From a checkpoint of a small autoregressive pixel model.
Data: trained on telescope images of galaxies (Galaxy Zoo DECaLS), 88335 training examples, 11.4 epochs.
Rows from block 3 of a small autoregressive pixel model, named by matrix and row number. Rows with one number belong to one neuron. Each number is 200 + 30 x the weight over its row's rms, rounded and kept within 0 to 999. All counts start at 0.
After each neuron's rows are labels from the 100 images, of 14976, where the neuron reaches its largest size: "strongest on" is what is common among them. Only what is clearly more common there than usual is listed. The data: telescope images of galaxies (Galaxy Zoo DECaLS). In brackets: how many of the 100.
# gate: MLP gate (model.blocks.3.mlp.gate.weight, 1024x256), inputs 0-63
# fc1: MLP up (model.blocks.3.mlp.fc1.weight, 1024x256), inputs 0-63
# fc2: MLP down (model.blocks.3.mlp.fc2.weight, 256x1024, transposed), outputs 0-63

gate.724,206,176,146,190,206,213,190,195,215,231,251,193,225,171,214,180,224,166,238,215,241,247,210,179,255,185,255,227,172,223,177,229,165,149,213,225,176,163,185,214,244,201,226,182,239,233,211,150,224,211,202,200,203,257,198,249,224,255,197,263,178,159,219,175
fc1.724,173,205,217,179,221,184,207,242,156,183,200,233,196,187,225,275,243,217,157,111,185,219,235,192,199,158,199,235,209,250,184,197,209,192,233,223,215,202,153,176,244,217,234,188,189,150,204,207,149,195,159,164,209,161,202,198,243,159,213,166,186,206,231,174
fc2.724,170,183,204,196,162,211,250,244,191,211,224,198,222,186,249,221,184,180,215,178,215,215,171,192,199,209,195,176,238,267,228,233,241,209,179,209,252,233,227,176,191,191,206,180,196,243,127,181,254,183,220,187,209,221,154,173,170,203,196,201,165,237,175,176
strongest on: shape: featured or disk (60); edge-on disk: no (58); spiral arms: yes (48)

gate.617,208,290,161,222,160,180,180,268,170,199,148,250,226,153,253,181,201,239,200,231,186,189,257,215,146,211,210,250,233,185,158,225,152,171,201,207,237,239,219,248,173,193,214,175,184,207,170,223,229,175,196,202,240,266,213,205,177,233,205,207,189,173,204,176
fc1.617,237,185,238,184,226,127,174,191,188,148,240,190,193,196,208,201,190,218,219,166,285,177,152,184,149,155,221,190,147,203,182,170,205,227,191,224,211,105,213,218,212,213,131,263,197,180,156,159,181,151,178,172,186,160,131,194,226,197,251,193,228,228,239,246
fc2.617,194,167,208,159,121,223,224,265,204,200,148,180,154,160,188,194,212,223,144,228,232,172,224,187,174,190,216,244,169,181,205,234,195,261,193,188,250,192,133,194,158,256,226,233,208,165,218,177,241,207,186,198,215,249,107,134,158,180,184,206,213,185,233,197
strongest on: shape: featured or disk (65); edge-on disk: no (61); spiral arms: yes (52)

gate.563,204,209,218,149,175,209,177,189,231,212,206,142,147,206,178,205,201,145,202,214,212,183,217,223,228,189,252,174,196,197,177,224,247,185,225,185,258,194,159,229,197,227,169,209,209,241,159,170,245,148,229,187,191,207,161,174,162,186,207,227,195,178,154,194
fc1.563,236,156,216,161,185,213,225,250,200,188,216,167,137,192,222,192,199,246,216,178,207,170,135,159,195,169,224,224,185,208,202,175,156,248,205,181,167,165,185,192,188,164,195,176,248,170,179,172,191,166,146,145,200,206,224,202,198,200,177,241,191,197,182,216
fc2.563,229,237,183,212,164,185,188,193,183,238,251,181,227,209,196,222,176,249,194,143,246,243,295,221,222,158,200,153,215,183,163,216,226,192,205,265,180,203,176,187,202,188,219,185,165,219,172,176,203,227,224,173,257,148,214,184,197,206,240,212,204,202,232,214
strongest on: shape: featured or disk (61); edge-on disk: no (59)

gate.139,231,197,164,199,200,191,209,177,201,221,212,182,228,118,147,185,163,204,176,183,217,186,213,176,186,156,179,185,222,171,201,171,217,229,210,220,253,163,218,200,176,206,166,204,247,157,173,151,220,277,232,184,201,115,263,231,179,177,194,237,197,166,203,210
fc1.139,265,167,243,147,158,204,241,193,175,186,249,212,209,179,242,224,193,257,189,259,135,172,227,191,218,175,192,216,241,175,204,218,179,209,201,148,145,186,220,245,190,194,247,184,219,186,174,189,236,190,211,147,214,224,162,249,153,212,222,235,232,183,173,215
fc2.139,196,167,215,205,145,213,163,179,177,200,257,224,211,203,207,216,211,183,137,215,261,164,157,275,224,182,210,197,197,189,203,179,138,112,188,180,170,210,210,216,143,180,236,210,213,202,218,188,207,205,204,226,203,175,207,215,206,202,166,147,170,183,211,208
strongest on: shape: featured or disk (71); edge-on disk: no (70); spiral arms: yes (56)

gate.594,187,259,185,201,189,184,253,196,186,174,167,203,195,227,228,177,197,231,167,231,254,177,198,253,223,204,205,183,167,190,161,210,236,210,183,172,205,178,206,197,185,220,187,168,214,228,188,246,145,203,193,175,175,213,272,158,170,232,210,160,212,231,187,218
fc1.594,233,257,262,216,217,169,179,202,238,206,210,218,184,151,256,189,243,209,174,151,201,246,178,185,205,196,175,180,196,234,191,169,247,222,165,193,243,260,208,284,203,208,145,196,222,199,193,187,209,204,176,259,205,230,262,222,205,260,191,238,228,208,236,205
fc2.594,215,198,252,173,238,173,224,237,223,229,215,234,193,160,166,184,219,182,214,235,171,188,202,264,262,232,174,233,136,228,153,203,190,200,179,169,210,163,163,200,215,211,208,168,212,234,242,210,128,192,184,238,226,218,203,223,216,188,272,170,247,243,185,204
strongest on: shape: featured or disk (67); edge-on disk: no (64); spiral arms: yes (61)

gate.272,202,200,201,199,194,163,268,226,197,174,185,166,188,135,126,168,145,200,258,208,223,158,235,193,196,225,188,233,210,249,207,206,177,204,218,209,184,221,208,196,226,282,238,163,184,192,186,188,119,220,147,191,163,246,174,206,231,208,217,162,183,175,242,224
fc1.272,201,195,182,249,201,185,248,152,184,168,210,235,245,159,230,139,179,132,197,226,210,169,199,176,205,200,225,164,178,214,147,216,206,155,187,192,182,258,208,203,194,238,183,183,174,196,216,188,204,172,133,216,184,247,173,178,207,213,165,214,214,171,212,196
fc2.272,215,205,168,206,217,154,235,241,210,165,192,200,183,200,243,183,194,215,236,153,246,201,156,231,234,249,226,212,191,163,223,206,158,233,233,196,203,254,203,187,198,216,208,225,245,184,196,158,231,175,224,151,232,219,188,199,122,155,165,166,168,205,181,130
strongest on: edge-on disk: no (55); spiral arms: yes (48)

gate.415,212,238,146,192,180,122,195,198,195,209,171,196,231,181,180,228,208,204,209,202,200,209,202,221,209,200,148,179,219,220,178,247,142,199,196,189,183,265,170,189,158,218,247,183,213,209,235,132,170,205,186,171,221,192,206,197,126,158,162,200,212,175,189,210
fc1.415,194,204,202,213,236,199,213,172,198,208,204,193,227,230,183,199,188,224,161,253,214,239,187,207,167,151,182,171,227,245,194,230,172,257,259,222,216,232,199,186,251,219,235,187,200,160,232,182,224,216,210,214,205,163,156,217,161,205,190,199,177,154,154,135
fc2.415,221,151,172,173,233,188,185,236,210,176,234,222,222,150,216,185,198,258,152,199,229,196,167,193,202,217,202,200,211,244,193,228,177,208,250,199,189,232,212,188,216,209,192,189,159,179,246,219,225,208,153,197,220,231,201,207,191,147,205,191,221,210,197,233
strongest on: edge-on disk: no (68); shape: featured or disk (68); spiral arms: yes (58)