A small autoregressive pixel model, trained from scratch: arch transformer_decoder.
Rows from block 3 of a small autoregressive pixel model, named by matrix and row number. Rows with one number belong to one neuron. Each number is 50 + 15 x the weight over its row's rms, rounded and kept within 0 to 99. All counts start at 0.
After each neuron's rows are labels from the 100 images, of 14976, where the neuron reaches its largest size: "top examples" is what is common among them. Only what is clearly more common there than usual is listed. The data: telescope images of galaxies (Galaxy Zoo DECaLS). In brackets: how many of the 100, against the usual share in percent.
# gate: MLP gate (model.blocks.3.mlp.gate.weight, 1024x256), inputs 0-63
# fc1: MLP up (model.blocks.3.mlp.fc1.weight, 1024x256), inputs 0-63
# fc2: MLP down (model.blocks.3.mlp.fc2.weight, 256x1024, transposed), outputs 0-63

gate.700:58 50 47 31 55 34 29 40 66 71 53 39 50 38 71 53 57 60 60 60 58 57 51 56 80 48 49 42 55 41 55 52 69 27 48 30 39 59 66 71 34 66 54 73 29 22 61 62 25 67 46 46 35 18 48 58 63 79 88 56 37 36 43 81
fc1.700:66 57 46 64 57 46 31 39 35 53 59 41 52 44 50 42 66 25 68 78 50 41 08 70 72 40 36 51 86 48 56 78 33 45 56 43 64 29 62 66 38 54 44 73 48 40 58 54 43 52 48 30 37 31 30 63 60 55 67 52 47 66 47 71
fc2.700:69 40 42 60 66 37 53 40 67 52 62 52 38 54 65 48 59 24 30 54 42 59 52 42 96 30 39 61 35 38 56 63 43 58 39 41 72 44 75 52 84 50 26 35 15 53 22 71 46 41 66 52 59 57 58 38 47 47 48 54 50 20 73 81
top examples: shape: featured or disk (63 vs 30.4); edge-on disk: no (59 vs 24.7); bar: no (33 vs 12.9)

gate.51:70 71 51 49 59 48 84 35 75 19 38 67 34 48 66 55 64 70 42 72 62 53 60 59 73 62 48 11 43 43 38 58 68 74 36 25 48 37 66 75 67 58 91 22 44 60 65 53 46 58 37 54 24 57 33 62 27 43 69 47 66 39 46 22
fc1.51:47 90 63 64 57 28 51 49 47 51 13 30 35 55 53 37 73 54 33 76 37 65 81 81 48 75 75 20 57 53 52 56 57 47 50 48 36 43 72 73 63 59 77 30 27 58 57 81 40 71 48 49 48 19 33 44 25 48 52 54 57 24 40 73
fc2.51:63 51 62 66 48 67 63 58 73 20 36 54 43 19 37 32 66 48 40 74 42 53 42 48 27 21 48 68 55 43 15 24 54 44 57 30 49 73 58 49 37 62 50 62 40 65 24 50 41 46 47 88 49 40 49 55 75 51 59 54 33 66 46 57
top examples: edge-on disk: no (51 vs 24.7); spiral arms: yes (40 vs 18.8)

gate.684:42 66 37 41 42 56 29 38 45 33 34 51 52 65 51 45 70 51 34 47 58 52 72 33 77 52 76 67 45 41 36 46 43 72 59 45 45 59 48 40 44 63 49 32 47 52 50 57 51 31 49 56 61 22 52 47 37 41 45 61 36 51 53 22
fc1.684:67 68 34 56 38 50 27 47 72 26 54 45 28 56 59 54 75 43 60 39 55 35 50 47 78 29 63 60 53 52 54 41 52 58 53 49 80 40 30 39 60 40 51 24 66 75 61 55 34 64 54 61 42 12 54 28 55 38 48 58 69 56 59 06
fc2.684:39 51 55 59 71 45 77 69 50 44 25 29 65 46 27 32 58 31 77 64 55 53 63 24 25 57 38 54 23 94 66 25 80 63 39 34 58 59 77 52 75 44 31 48 60 48 34 48 61 52 51 68 30 54 51 71 69 42 78 58 32 38 25 71
top examples: edge-on disk: no (51 vs 24.7)

gate.47:60 39 74 48 30 69 54 48 58 53 62 54 72 49 54 46 51 48 44 68 49 30 72 64 33 52 58 39 42 54 47 54 45 44 45 57 80 39 79 36 38 54 58 53 36 46 70 41 28 67 49 53 47 82 59 35 61 36 49 46 55 38 73 54
fc1.47:60 40 39 40 47 44 56 98 68 43 34 66 45 52 57 41 61 33 49 33 43 22 51 44 48 50 42 30 47 48 48 70 67 62 63 51 53 50 46 55 33 49 66 36 28 52 34 54 49 36 44 56 80 19 35 46 40 44 60 54 52 32 36 52
fc2.47:59 64 61 28 30 65 62 43 53 35 71 55 25 80 36 46 30 60 65 59 43 66 31 74 54 48 41 72 64 61 62 82 30 58 35 54 36 28 59 47 51 38 58 26 82 87 63 48 38 19 39 30 44 14 55 46 17 54 47 56 67 80 46 31
top examples: edge-on disk: yes (27 vs 5.2)

gate.574:44 53 61 56 51 66 45 35 22 39 65 18 59 64 35 43 74 19 59 46 64 53 26 29 66 58 44 35 33 73 41 47 43 40 65 47 32 30 49 26 59 63 76 82 42 47 33 74 63 54 29 47 36 19 58 41 62 69 51 35 36 58 22 48
fc1.574:53 75 54 61 57 61 42 46 75 44 73 65 59 04 82 53 32 44 58 40 06 63 50 76 37 43 63 61 46 63 52 37 68 20 55 40 42 80 41 45 29 56 34 50 74 58 46 32 49 38 42 42 65 52 42 19 44 30 36 80 65 61 68 52
fc2.574:62 53 39 61 43 57 27 66 39 60 59 26 09 58 50 41 73 48 77 19 48 33 26 30 66 75 57 48 59 72 80 15 61 75 50 62 39 35 57 63 50 40 35 28 46 60 70 38 59 55 45 27 38 40 42 51 32 30 47 50 72 75 86 71
top examples: edge-on disk: no (61 vs 24.7); shape: featured or disk (61 vs 30.4); spiral arms: yes (49 vs 18.8)

gate.324:69 51 45 57 41 52 50 86 64 57 52 83 32 37 51 60 45 37 68 67 61 53 61 34 44 56 51 36 37 44 53 61 48 58 51 47 26 63 60 59 51 46 71 45 44 37 03 26 39 37 47 63 46 50 77 19 36 47 41 57 43 40 44 31
fc1.324:50 44 49 55 47 62 46 59 22 57 51 73 44 27 56 64 29 36 56 50 71 43 39 58 59 24 52 45 40 66 49 64 69 40 57 57 11 57 52 37 39 33 56 61 22 55 45 52 55 72 22 30 47 36 56 50 23 48 44 55 42 54 26 32
fc2.324:56 47 35 53 44 58 40 53 65 43 52 44 57 63 60 94 65 54 63 31 58 29 67 16 15 49 34 59 30 50 53 63 56 75 54 78 72 47 48 16 37 69 46 59 61 52 35 52 51 69 74 24 36 31 38 58 46 57 44 45 67 37 81 61
top examples: shape: featured or disk (64 vs 30.4); bar: no (31 vs 12.9)

gate.486:66 45 20 69 74 55 47 40 25 47 64 49 50 21 51 61 62 22 59 79 40 74 71 70 30 30 73 48 44 25 56 47 73 68 40 45 63 64 46 36 40 31 63 43 30 60 40 40 76 34 23 41 28 60 70 36 44 30 54 47 61 41 55 45
fc1.486:20 38 49 33 47 54 55 36 31 59 46 54 77 43 53 43 22 54 49 36 73 46 50 26 51 73 57 59 78 62 53 60 46 19 72 53 66 38 27 42 16 65 47 48 48 55 67 78 48 56 61 57 43 60 38 44 36 42 41 59 37 46 41 51
fc2.486:44 67 32 51 59 32 16 37 27 41 34 83 61 29 37 65 50 60 44 56 24 24 58 58 67 44 64 50 79 35 35 50 46 37 50 76 52 44 54 63 54 41 61 36 37 80 35 56 41 69 57 53 54 50 79 55 71 57 50 38 64 44 64 40
top examples: roundness: round (45 vs 20.3)

gate.722:61 67 55 53 64 48 47 66 27 67 76 58 15 72 54 22 58 34 39 49 63 44 20 64 37 50 49 50 34 55 42 48 81 63 75 30 22 73 36 59 70 54 66 58 36 35 70 68 79 23 51 27 45 36 74 61 63 45 45 58 49 44 52 74
fc1.722:76 44 38 57 59 34 50 68 24 66 79 64 18 46 52 17 46 44 54 51 76 69 47 71 41 51 53 43 47 43 56 55 76 44 69 47 16 67 32 79 49 46 63 44 53 53 64 66 90 35 50 49 37 40 59 65 51 52 57 71 58 45 51 66
fc2.722:34 67 46 68 43 74 49 54 51 52 44 41 53 57 66 12 82 41 43 56 49 18 59 30 53 54 61 38 72 50 80 38 61 19 72 17 65 47 56 00 28 38 53 53 25 58 26 62 43 38 54 51 58 65 65 32 33 42 41 39 34 52 45 54
top examples: roundness: round (58 vs 20.3)

gate.171:70 38 65 39 57 65 40 46 44 42 71 72 50 54 80 68 38 69 67 63 40 63 56 63 37 42 51 53 26 55 69 47 68 42 61 59 38 34 51 56 51 57 31 52 44 68 54 45 82 51 70 75 39 61 35 50 53 47 61 63 42 40 53 65
fc1.171:58 68 73 36 46 21 58 43 59 44 92 52 72 55 43 62 77 50 18 59 35 54 53 21 35 32 49 60 60 64 68 34 46 36 64 29 51 42 32 63 49 47 26 51 76 50 43 33 56 59 75 54 73 52 30 45 46 47 40 64 64 44 49 66
fc2.171:24 33 51 40 60 52 56 24 63 44 51 56 33 53 76 46 56 70 58 46 77 40 67 43 69 59 47 42 51 58 29 57 46 62 59 18 64 59 46 51 47 25 44 55 27 67 52 56 44 46 52 66 19 31 34 45 28 52 44 64 63 52 14 55
top examples: roundness: cigar-shaped (26 vs 8.1)

gate.668:36 52 67 48 55 48 22 50 73 56 55 49 48 42 87 66 44 46 56 37 43 30 41 61 51 24 63 73 41 50 77 47 43 45 46 71 64 40 46 59 45 51 33 54 46 39 56 56 50 58 47 51 70 38 47 57 63 17 57 69 29 44 52 19
fc1.668:72 51 32 48 34 61 59 41 27 36 55 55 76 65 37 53 53 38 53 36 44 56 67 61 41 40 67 58 73 78 53 64 50 65 14 17 71 51 60 48 42 66 62 63 42 71 71 57 54 43 53 44 44 54 63 42 65 78 22 69 72 63 71 45
fc2.668:39 47 38 49 48 72 67 32 31 41 51 44 51 33 73 36 57 45 61 39 62 58 37 48 59 18 59 41 38 31 48 22 30 44 54 86 38 36 45 27 47 56 17 64 46 43 56 39 43 53 71 44 22 51 63 43 70 53 44 46 32 55 48 57
top examples: bar: no (33 vs 12.9)

gate.703:50 37 37 48 45 26 65 87 66 33 84 85 67 57 46 54 21 37 48 54 57 59 43 64 63 27 14 58 65 68 71 46 28 41 40 42 29 77 39 52 63 56 60 49 59 40 68 37 50 39 68 17 43 56 35 60 52 49 45 36 30 78 56 64
fc1.703:48 28 25 36 29 49 26 56 67 34 66 54 41 59 46 63 54 57 62 48 49 67 61 49 45 66 63 55 35 33 50 57 16 25 49 27 50 65 63 26 59 46 62 65 38 74 35 51 58 50 72 37 53 87 31 33 35 93 57 35 31 47 25 50
fc2.703:33 38 53 58 65 61 72 68 46 53 41 14 44 46 52 47 60 29 45 25 37 63 52 54 49 72 57 46 49 83 31 43 51 39 42 41 31 62 18 40 55 58 32 22 61 37 41 58 55 45 85 32 37 32 06 59 30 50 46 62 51 64 39 56
top examples: edge-on disk: yes (48 vs 5.2); roundness: cigar-shaped (34 vs 8.1)

gate.327:55 38 39 53 46 48 47 66 40 73 70 75 11 46 40 75 24 37 57 47 55 58 54 73 72 48 65 56 62 45 30 51 37 57 52 51 39 53 32 34 45 23 50 53 84 55 39 34 20 41 33 55 62 82 55 37 17 63 56 81 40 80 41 49
fc1.327:47 64 53 68 51 51 45 50 41 63 53 37 83 45 19 37 46 46 44 59 30 26 31 33 47 35 51 32 58 35 47 71 63 26 44 48 38 53 30 30 47 49 52 58 61 44 66 20 77 60 30 59 77 45 31 90 48 64 48 50 66 35 32 20
fc2.327:25 38 38 36 54 57 42 52 30 30 61 60 12 49 54 24 19 68 29 65 32 50 52 50 60 65 66 68 63 54 45 49 35 32 77 52 56 59 61 46 69 59 64 59 45 46 33 69 30 49 44 57 66 48 42 39 25 64 81 54 85 35 39 55
top examples: edge-on disk: no (55 vs 24.7); spiral arms: yes (41 vs 18.8)

gate.358:26 53 76 75 57 44 85 30 60 33 36 39 45 66 66 17 65 32 65 45 20 55 49 45 48 45 46 40 48 31 38 39 46 50 49 62 47 24 47 61 61 59 84 41 52 46 55 57 40 57 37 50 50 55 19 40 61 58 53 20 56 66 30 42
fc1.358:64 38 42 26 45 54 32 72 62 53 78 48 46 47 39 43 33 64 22 48 65 52 59 52 40 61 57 62 70 67 40 66 66 55 52 49 43 91 66 47 38 41 16 65 59 58 35 50 55 49 67 69 62 49 72 62 41 56 55 88 55 31 63 46
fc2.358:28 59 46 38 57 61 45 41 51 59 68 50 47 32 46 76 42 64 69 49 41 38 36 70 37 64 58 59 48 58 45 77 37 55 53 60 43 63 67 75 43 40 76 69 39 40 53 42 66 59 34 84 45 60 79 60 40 34 45 52 51 45 59 58
top examples: roundness: cigar-shaped (35 vs 8.1); edge-on disk: yes (27 vs 5.2)

gate.756:37 57 31 56 42 28 72 51 67 57 28 47 35 73 51 50 58 42 57 54 82 52 47 53 69 56 40 90 40 37 53 61 34 67 28 56 67 45 44 33 47 66 63 50 44 55 53 32 10 44 58 58 46 55 28 54 37 53 25 62 33 41 34 62
fc1.756:30 52 35 46 46 40 54 41 74 58 27 42 17 65 49 53 54 50 43 82 79 36 66 52 85 63 52 58 32 41 70 57 48 69 24 42 79 41 18 40 53 60 49 60 38 49 42 21 30 45 66 40 44 52 24 65 19 47 65 60 52 37 17 66
fc2.756:69 42 35 65 68 68 78 83 46 38 23 29 30 48 51 36 90 62 50 69 40 46 60 61 42 47 45 73 53 37 57 42 65 49 65 54 55 43 63 53 47 75 52 36 50 38 55 65 36 38 53 35 30 65 24 63 54 22 35 39 30 62 33 67
top examples: roundness: round (49 vs 20.3)

gate.757:76 49 31 54 48 41 55 43 56 60 48 47 38 48 30 42 53 56 35 63 44 74 61 60 58 64 31 82 54 22 44 34 53 40 67 53 41 46 65 57 50 62 45 18 84 64 27 62 57 77 45 37 56 46 61 29 38 60 55 50 58 54 21 52
fc1.757:61 23 33 69 67 59 23 46 56 58 59 41 09 42 35 35 64 48 16 54 31 52 44 34 27 57 61 46 33 59 40 51 65 34 47 49 35 43 55 62 70 55 39 50 76 34 20 55 79 35 58 21 17 82 53 53 75 58 53 47 69 52 70 57
fc2.757:50 63 65 57 52 44 62 41 32 69 38 68 56 39 57 47 29 39 44 43 48 44 60 39 53 16 54 41 38 56 55 52 46 52 39 55 70 42 65 57 66 32 64 58 62 61 64 62 62 62 44 53 69 60 22 43 60 73 41 36 60 39 39 48
top examples: edge-on disk: no (70 vs 24.7); shape: featured or disk (70 vs 30.4); bar: no (40 vs 12.9)

gate.123:64 76 51 34 43 55 50 49 78 61 62 72 52 70 51 71 43 44 36 24 46 44 52 51 45 42 33 07 55 63 53 37 50 50 62 53 34 61 61 91 58 54 44 58 38 48 59 70 32 66 72 40 53 84 59 43 52 62 67 33 28 62 55 73
fc1.123:66 38 32 48 46 41 32 63 30 58 51 55 39 54 76 54 45 64 56 71 50 57 41 56 78 64 80 61 26 40 35 44 57 57 43 44 43 47 70 73 61 33 15 68 51 48 50 37 24 49 65 26 47 32 50 50 43 58 32 42 65 44 68 35
fc2.123:37 48 36 60 49 35 45 95 62 71 55 57 40 33 44 52 54 42 53 48 49 42 38 51 70 42 35 38 58 53 33 25 43 73 58 39 23 64 53 47 54 67 34 23 51 65 80 55 57 53 57 27 32 49 75 38 70 61 80 64 33 46 34 46
top examples: shape: featured or disk (60 vs 30.4); edge-on disk: yes (42 vs 5.2); roundness: cigar-shaped (29 vs 8.1)

gate.519:46 50 63 40 80 85 41 43 41 74 52 63 41 69 70 16 40 48 57 63 63 36 50 51 22 36 44 55 51 70 64 47 58 44 36 46 33 57 49 48 49 76 35 63 63 29 63 38 45 70 35 43 58 35 61 56 42 69 58 57 42 27 70 44
fc1.519:48 61 69 64 42 91 58 54 22 69 58 57 41 66 75 16 41 57 59 24 65 41 37 54 19 65 43 46 74 53 60 49 65 32 30 58 77 48 32 48 69 55 30 71 63 58 50 49 55 42 43 51 50 58 41 70 27 69 52 63 30 43 21 62
fc2.519:44 54 53 57 21 59 59 68 51 31 61 36 55 51 49 42 61 46 26 37 35 50 53 38 53 42 33 28 71 43 74 63 59 51 36 40 83 51 32 57 65 49 46 52 45 86 63 55 21 43 45 39 54 56 32 71 36 51 31 62 54 35 31 61
top examples: spiral arms: yes (40 vs 18.8)

gate.624:20 43 16 28 38 65 63 61 49 53 36 61 59 45 43 52 57 35 32 28 49 73 36 54 42 56 61 51 85 70 20 40 54 42 26 61 50 46 49 56 66 49 34 49 55 54 29 43 82 60 36 28 46 49 49 36 50 48 71 64 53 43 24 41
fc1.624:49 32 73 48 58 60 65 48 38 43 26 38 48 50 31 56 44 59 39 34 54 47 47 80 42 44 50 59 46 52 56 43 30 49 48 57 70 51 48 43 28 49 46 73 42 44 74 56 25 54 44 51 52 33 26 62 49 63 68 53 38 44 37 64
fc2.624:45 42 41 51 65 54 37 33 37 55 55 47 62 72 46 78 51 52 62 51 43 80 31 63 56 59 57 51 58 49 22 37 63 65 71 56 51 58 40 32 57 67 43 55 64 45 34 66 49 66 65 50 54 48 64 39 64 63 31 51 61 60 51 44
top examples: roundness: cigar-shaped (36 vs 8.1)

gate.54:49 57 37 47 69 12 43 38 47 58 41 19 50 75 41 38 41 47 56 41 58 45 50 45 92 51 41 71 46 57 24 32 49 26 61 49 50 44 55 40 56 65 47 38 74 68 40 44 42 34 43 42 53 52 49 39 49 54 70 54 59 49 47 75
fc1.54:41 37 30 54 62 56 43 33 45 54 69 38 61 42 74 68 70 60 22 26 14 63 44 87 46 44 30 57 61 57 30 79 53 45 22 41 38 36 57 56 34 50 63 42 25 60 33 56 40 57 60 66 62 42 43 55 68 53 58 54 45 51 47 58
fc2.54:53 56 38 39 57 41 55 54 50 84 40 36 45 43 38 30 52 33 78 50 58 44 56 48 70 55 27 39 50 33 44 47 50 41 41 70 45 46 66 38 43 41 45 58 51 50 81 44 54 22 56 53 45 59 43 53 59 62 69 74 72 56 57 43
top examples: edge-on disk: no (51 vs 24.7); spiral arms: yes (41 vs 18.8)

gate.411:29 49 38 49 17 67 54 44 53 63 17 38 48 69 40 41 21 35 24 24 55 57 51 57 48 20 38 34 49 61 28 49 48 31 60 60 45 54 52 63 40 48 73 47 58 44 63 36 75 63 34 11 56 21 40 73 40 49 28 18 53 45 36 41
fc1.411:61 65 49 73 62 44 35 59 40 65 70 39 57 42 37 35 68 45 59 53 51 45 71 36 26 46 59 55 45 58 34 38 64 36 52 50 49 49 44 60 65 74 37 35 56 81 26 51 60 42 38 67 51 62 74 07 53 43 58 43 64 40 61 47
fc2.411:76 76 39 49 53 54 33 50 74 47 59 38 50 34 38 09 44 34 65 65 62 47 61 48 60 28 33 42 47 65 38 47 39 56 26 52 35 37 54 53 57 50 31 34 41 47 46 37 50 42 56 44 48 11 50 58 50 47 46 55 88 48 65 50
top examples: roundness: in between (66 vs 33.9)

gate.414:64 62 11 38 53 42 47 54 54 53 49 19 59 28 34 37 43 74 70 59 53 68 27 43 65 21 56 46 44 59 43 72 61 40 48 27 42 35 55 45 49 34 47 14 51 35 25 49 74 44 55 52 50 41 28 51 51 24 23 50 82 44 60 37
fc1.414:36 41 95 78 38 73 51 34 49 54 59 65 53 82 79 66 68 21 36 44 42 36 69 48 29 61 49 43 52 57 54 40 49 49 40 65 51 63 33 65 48 61 52 79 42 65 58 41 37 52 39 44 39 55 69 41 46 61 76 48 26 40 31 60
fc2.414:60 51 52 55 59 59 40 39 55 64 48 37 35 75 63 52 38 64 46 36 39 76 35 68 49 77 65 53 48 46 72 63 58 51 59 51 75 50 40 68 59 41 74 60 17 48 30 24 74 40 26 55 41 59 49 49 63 49 65 54 77 64 69 53
top examples: roundness: round (56 vs 20.3)

gate.195:48 71 59 52 64 49 44 59 39 45 32 57 47 65 30 32 60 49 40 91 36 24 47 63 62 86 29 48 12 46 81 37 71 46 44 28 47 48 56 48 15 77 29 57 45 53 29 60 36 63 47 52 56 78 37 55 38 63 39 51 56 40 65 58
fc1.195:65 58 39 46 78 56 45 38 32 55 43 46 57 59 56 56 42 52 46 53 25 72 38 71 46 54 31 36 56 63 75 26 63 66 34 27 57 48 41 36 32 45 46 27 27 40 54 28 65 77 51 55 64 51 76 55 65 42 39 68 65 43 47 71
fc2.195:62 67 53 48 49 37 27 56 67 48 56 54 56 53 61 55 35 46 36 26 41 64 61 92 44 47 64 14 48 43 56 45 54 52 41 58 46 61 15 61 39 57 63 63 36 61 25 35 51 35 36 48 49 20 68 42 33 54 49 52 34 42 55 56
top examples: shape: featured or disk (61 vs 30.4); edge-on disk: no (58 vs 24.7); spiral arms: yes (45 vs 18.8)

gate.330:41 41 41 44 57 25 37 53 99 86 67 56 41 45 57 50 33 37 52 49 42 58 68 50 52 43 66 49 41 54 39 58 52 62 83 83 67 21 47 49 48 37 41 40 37 32 25 71 65 49 76 55 60 42 37 52 54 66 34 41 38 57 31 48
fc1.330:28 32 66 43 48 31 59 64 71 38 64 41 46 60 68 47 62 72 34 58 64 24 48 62 43 54 49 58 59 43 44 46 38 42 37 83 38 65 60 43 40 29 40 39 34 41 48 61 48 60 27 72 66 37 29 41 53 67 37 54 30 55 00 36
fc2.330:54 65 52 50 44 40 62 60 44 59 37 57 42 53 39 41 48 43 43 53 47 38 46 66 27 74 30 42 64 53 54 80 62 52 63 49 51 36 66 45 55 48 86 09 60 48 45 62 70 43 47 47 72 33 32 50 52 38 77 68 49 48 32 36
top examples: spiral arms: yes (43 vs 18.8)

gate.732:48 65 29 68 33 40 48 61 45 47 69 71 75 46 30 73 44 42 23 30 38 58 52 39 55 42 53 42 63 26 51 64 22 13 38 62 30 36 36 78 27 74 38 36 62 59 26 75 51 57 48 32 44 60 68 42 60 66 63 51 42 45 73 51
fc1.732:64 64 31 47 56 50 27 60 48 35 42 44 48 42 67 34 48 47 32 36 20 65 66 31 51 68 28 36 49 37 38 70 52 53 64 48 37 49 60 54 41 65 57 64 98 48 37 54 37 52 59 63 34 67 45 60 71 55 64 43 29 55 47 38
fc2.732:50 48 57 76 68 74 58 59 60 50 41 69 39 49 77 59 34 71 33 36 37 76 53 39 46 77 53 42 46 52 36 80 70 59 75 35 33 65 78 73 43 44 76 62 60 75 30 44 07 53 49 43 46 51 58 64 49 46 30 55 61 49 28 24
top examples: edge-on disk: no (54 vs 24.7); spiral arms: yes (41 vs 18.8)

gate.189:23 57 69 27 42 45 40 62 88 62 64 39 34 48 51 52 50 59 62 45 42 60 63 57 64 58 63 71 54 63 42 48 54 52 59 59 67 39 57 33 29 25 66 85 42 50 26 47 44 65 34 48 71 54 43 41 30 58 49 32 61 64 34 44
fc1.189:33 49 70 36 45 51 31 56 93 67 67 35 39 53 43 52 43 54 70 37 25 64 46 59 70 51 57 76 74 78 45 73 42 55 61 44 78 43 75 32 36 42 64 44 38 43 31 68 49 69 40 48 53 72 27 48 49 66 44 34 41 42 60 46
fc2.189:61 57 51 30 49 60 24 31 63 57 38 35 55 39 65 68 52 42 55 47 54 42 40 57 35 63 52 29 48 61 56 53 67 13 78 54 44 22 40 36 41 52 51 32 36 34 55 42 47 49 29 27 99 37 45 40 39 46 70 57 33 24 40 61
top examples: bar: no (30 vs 12.9)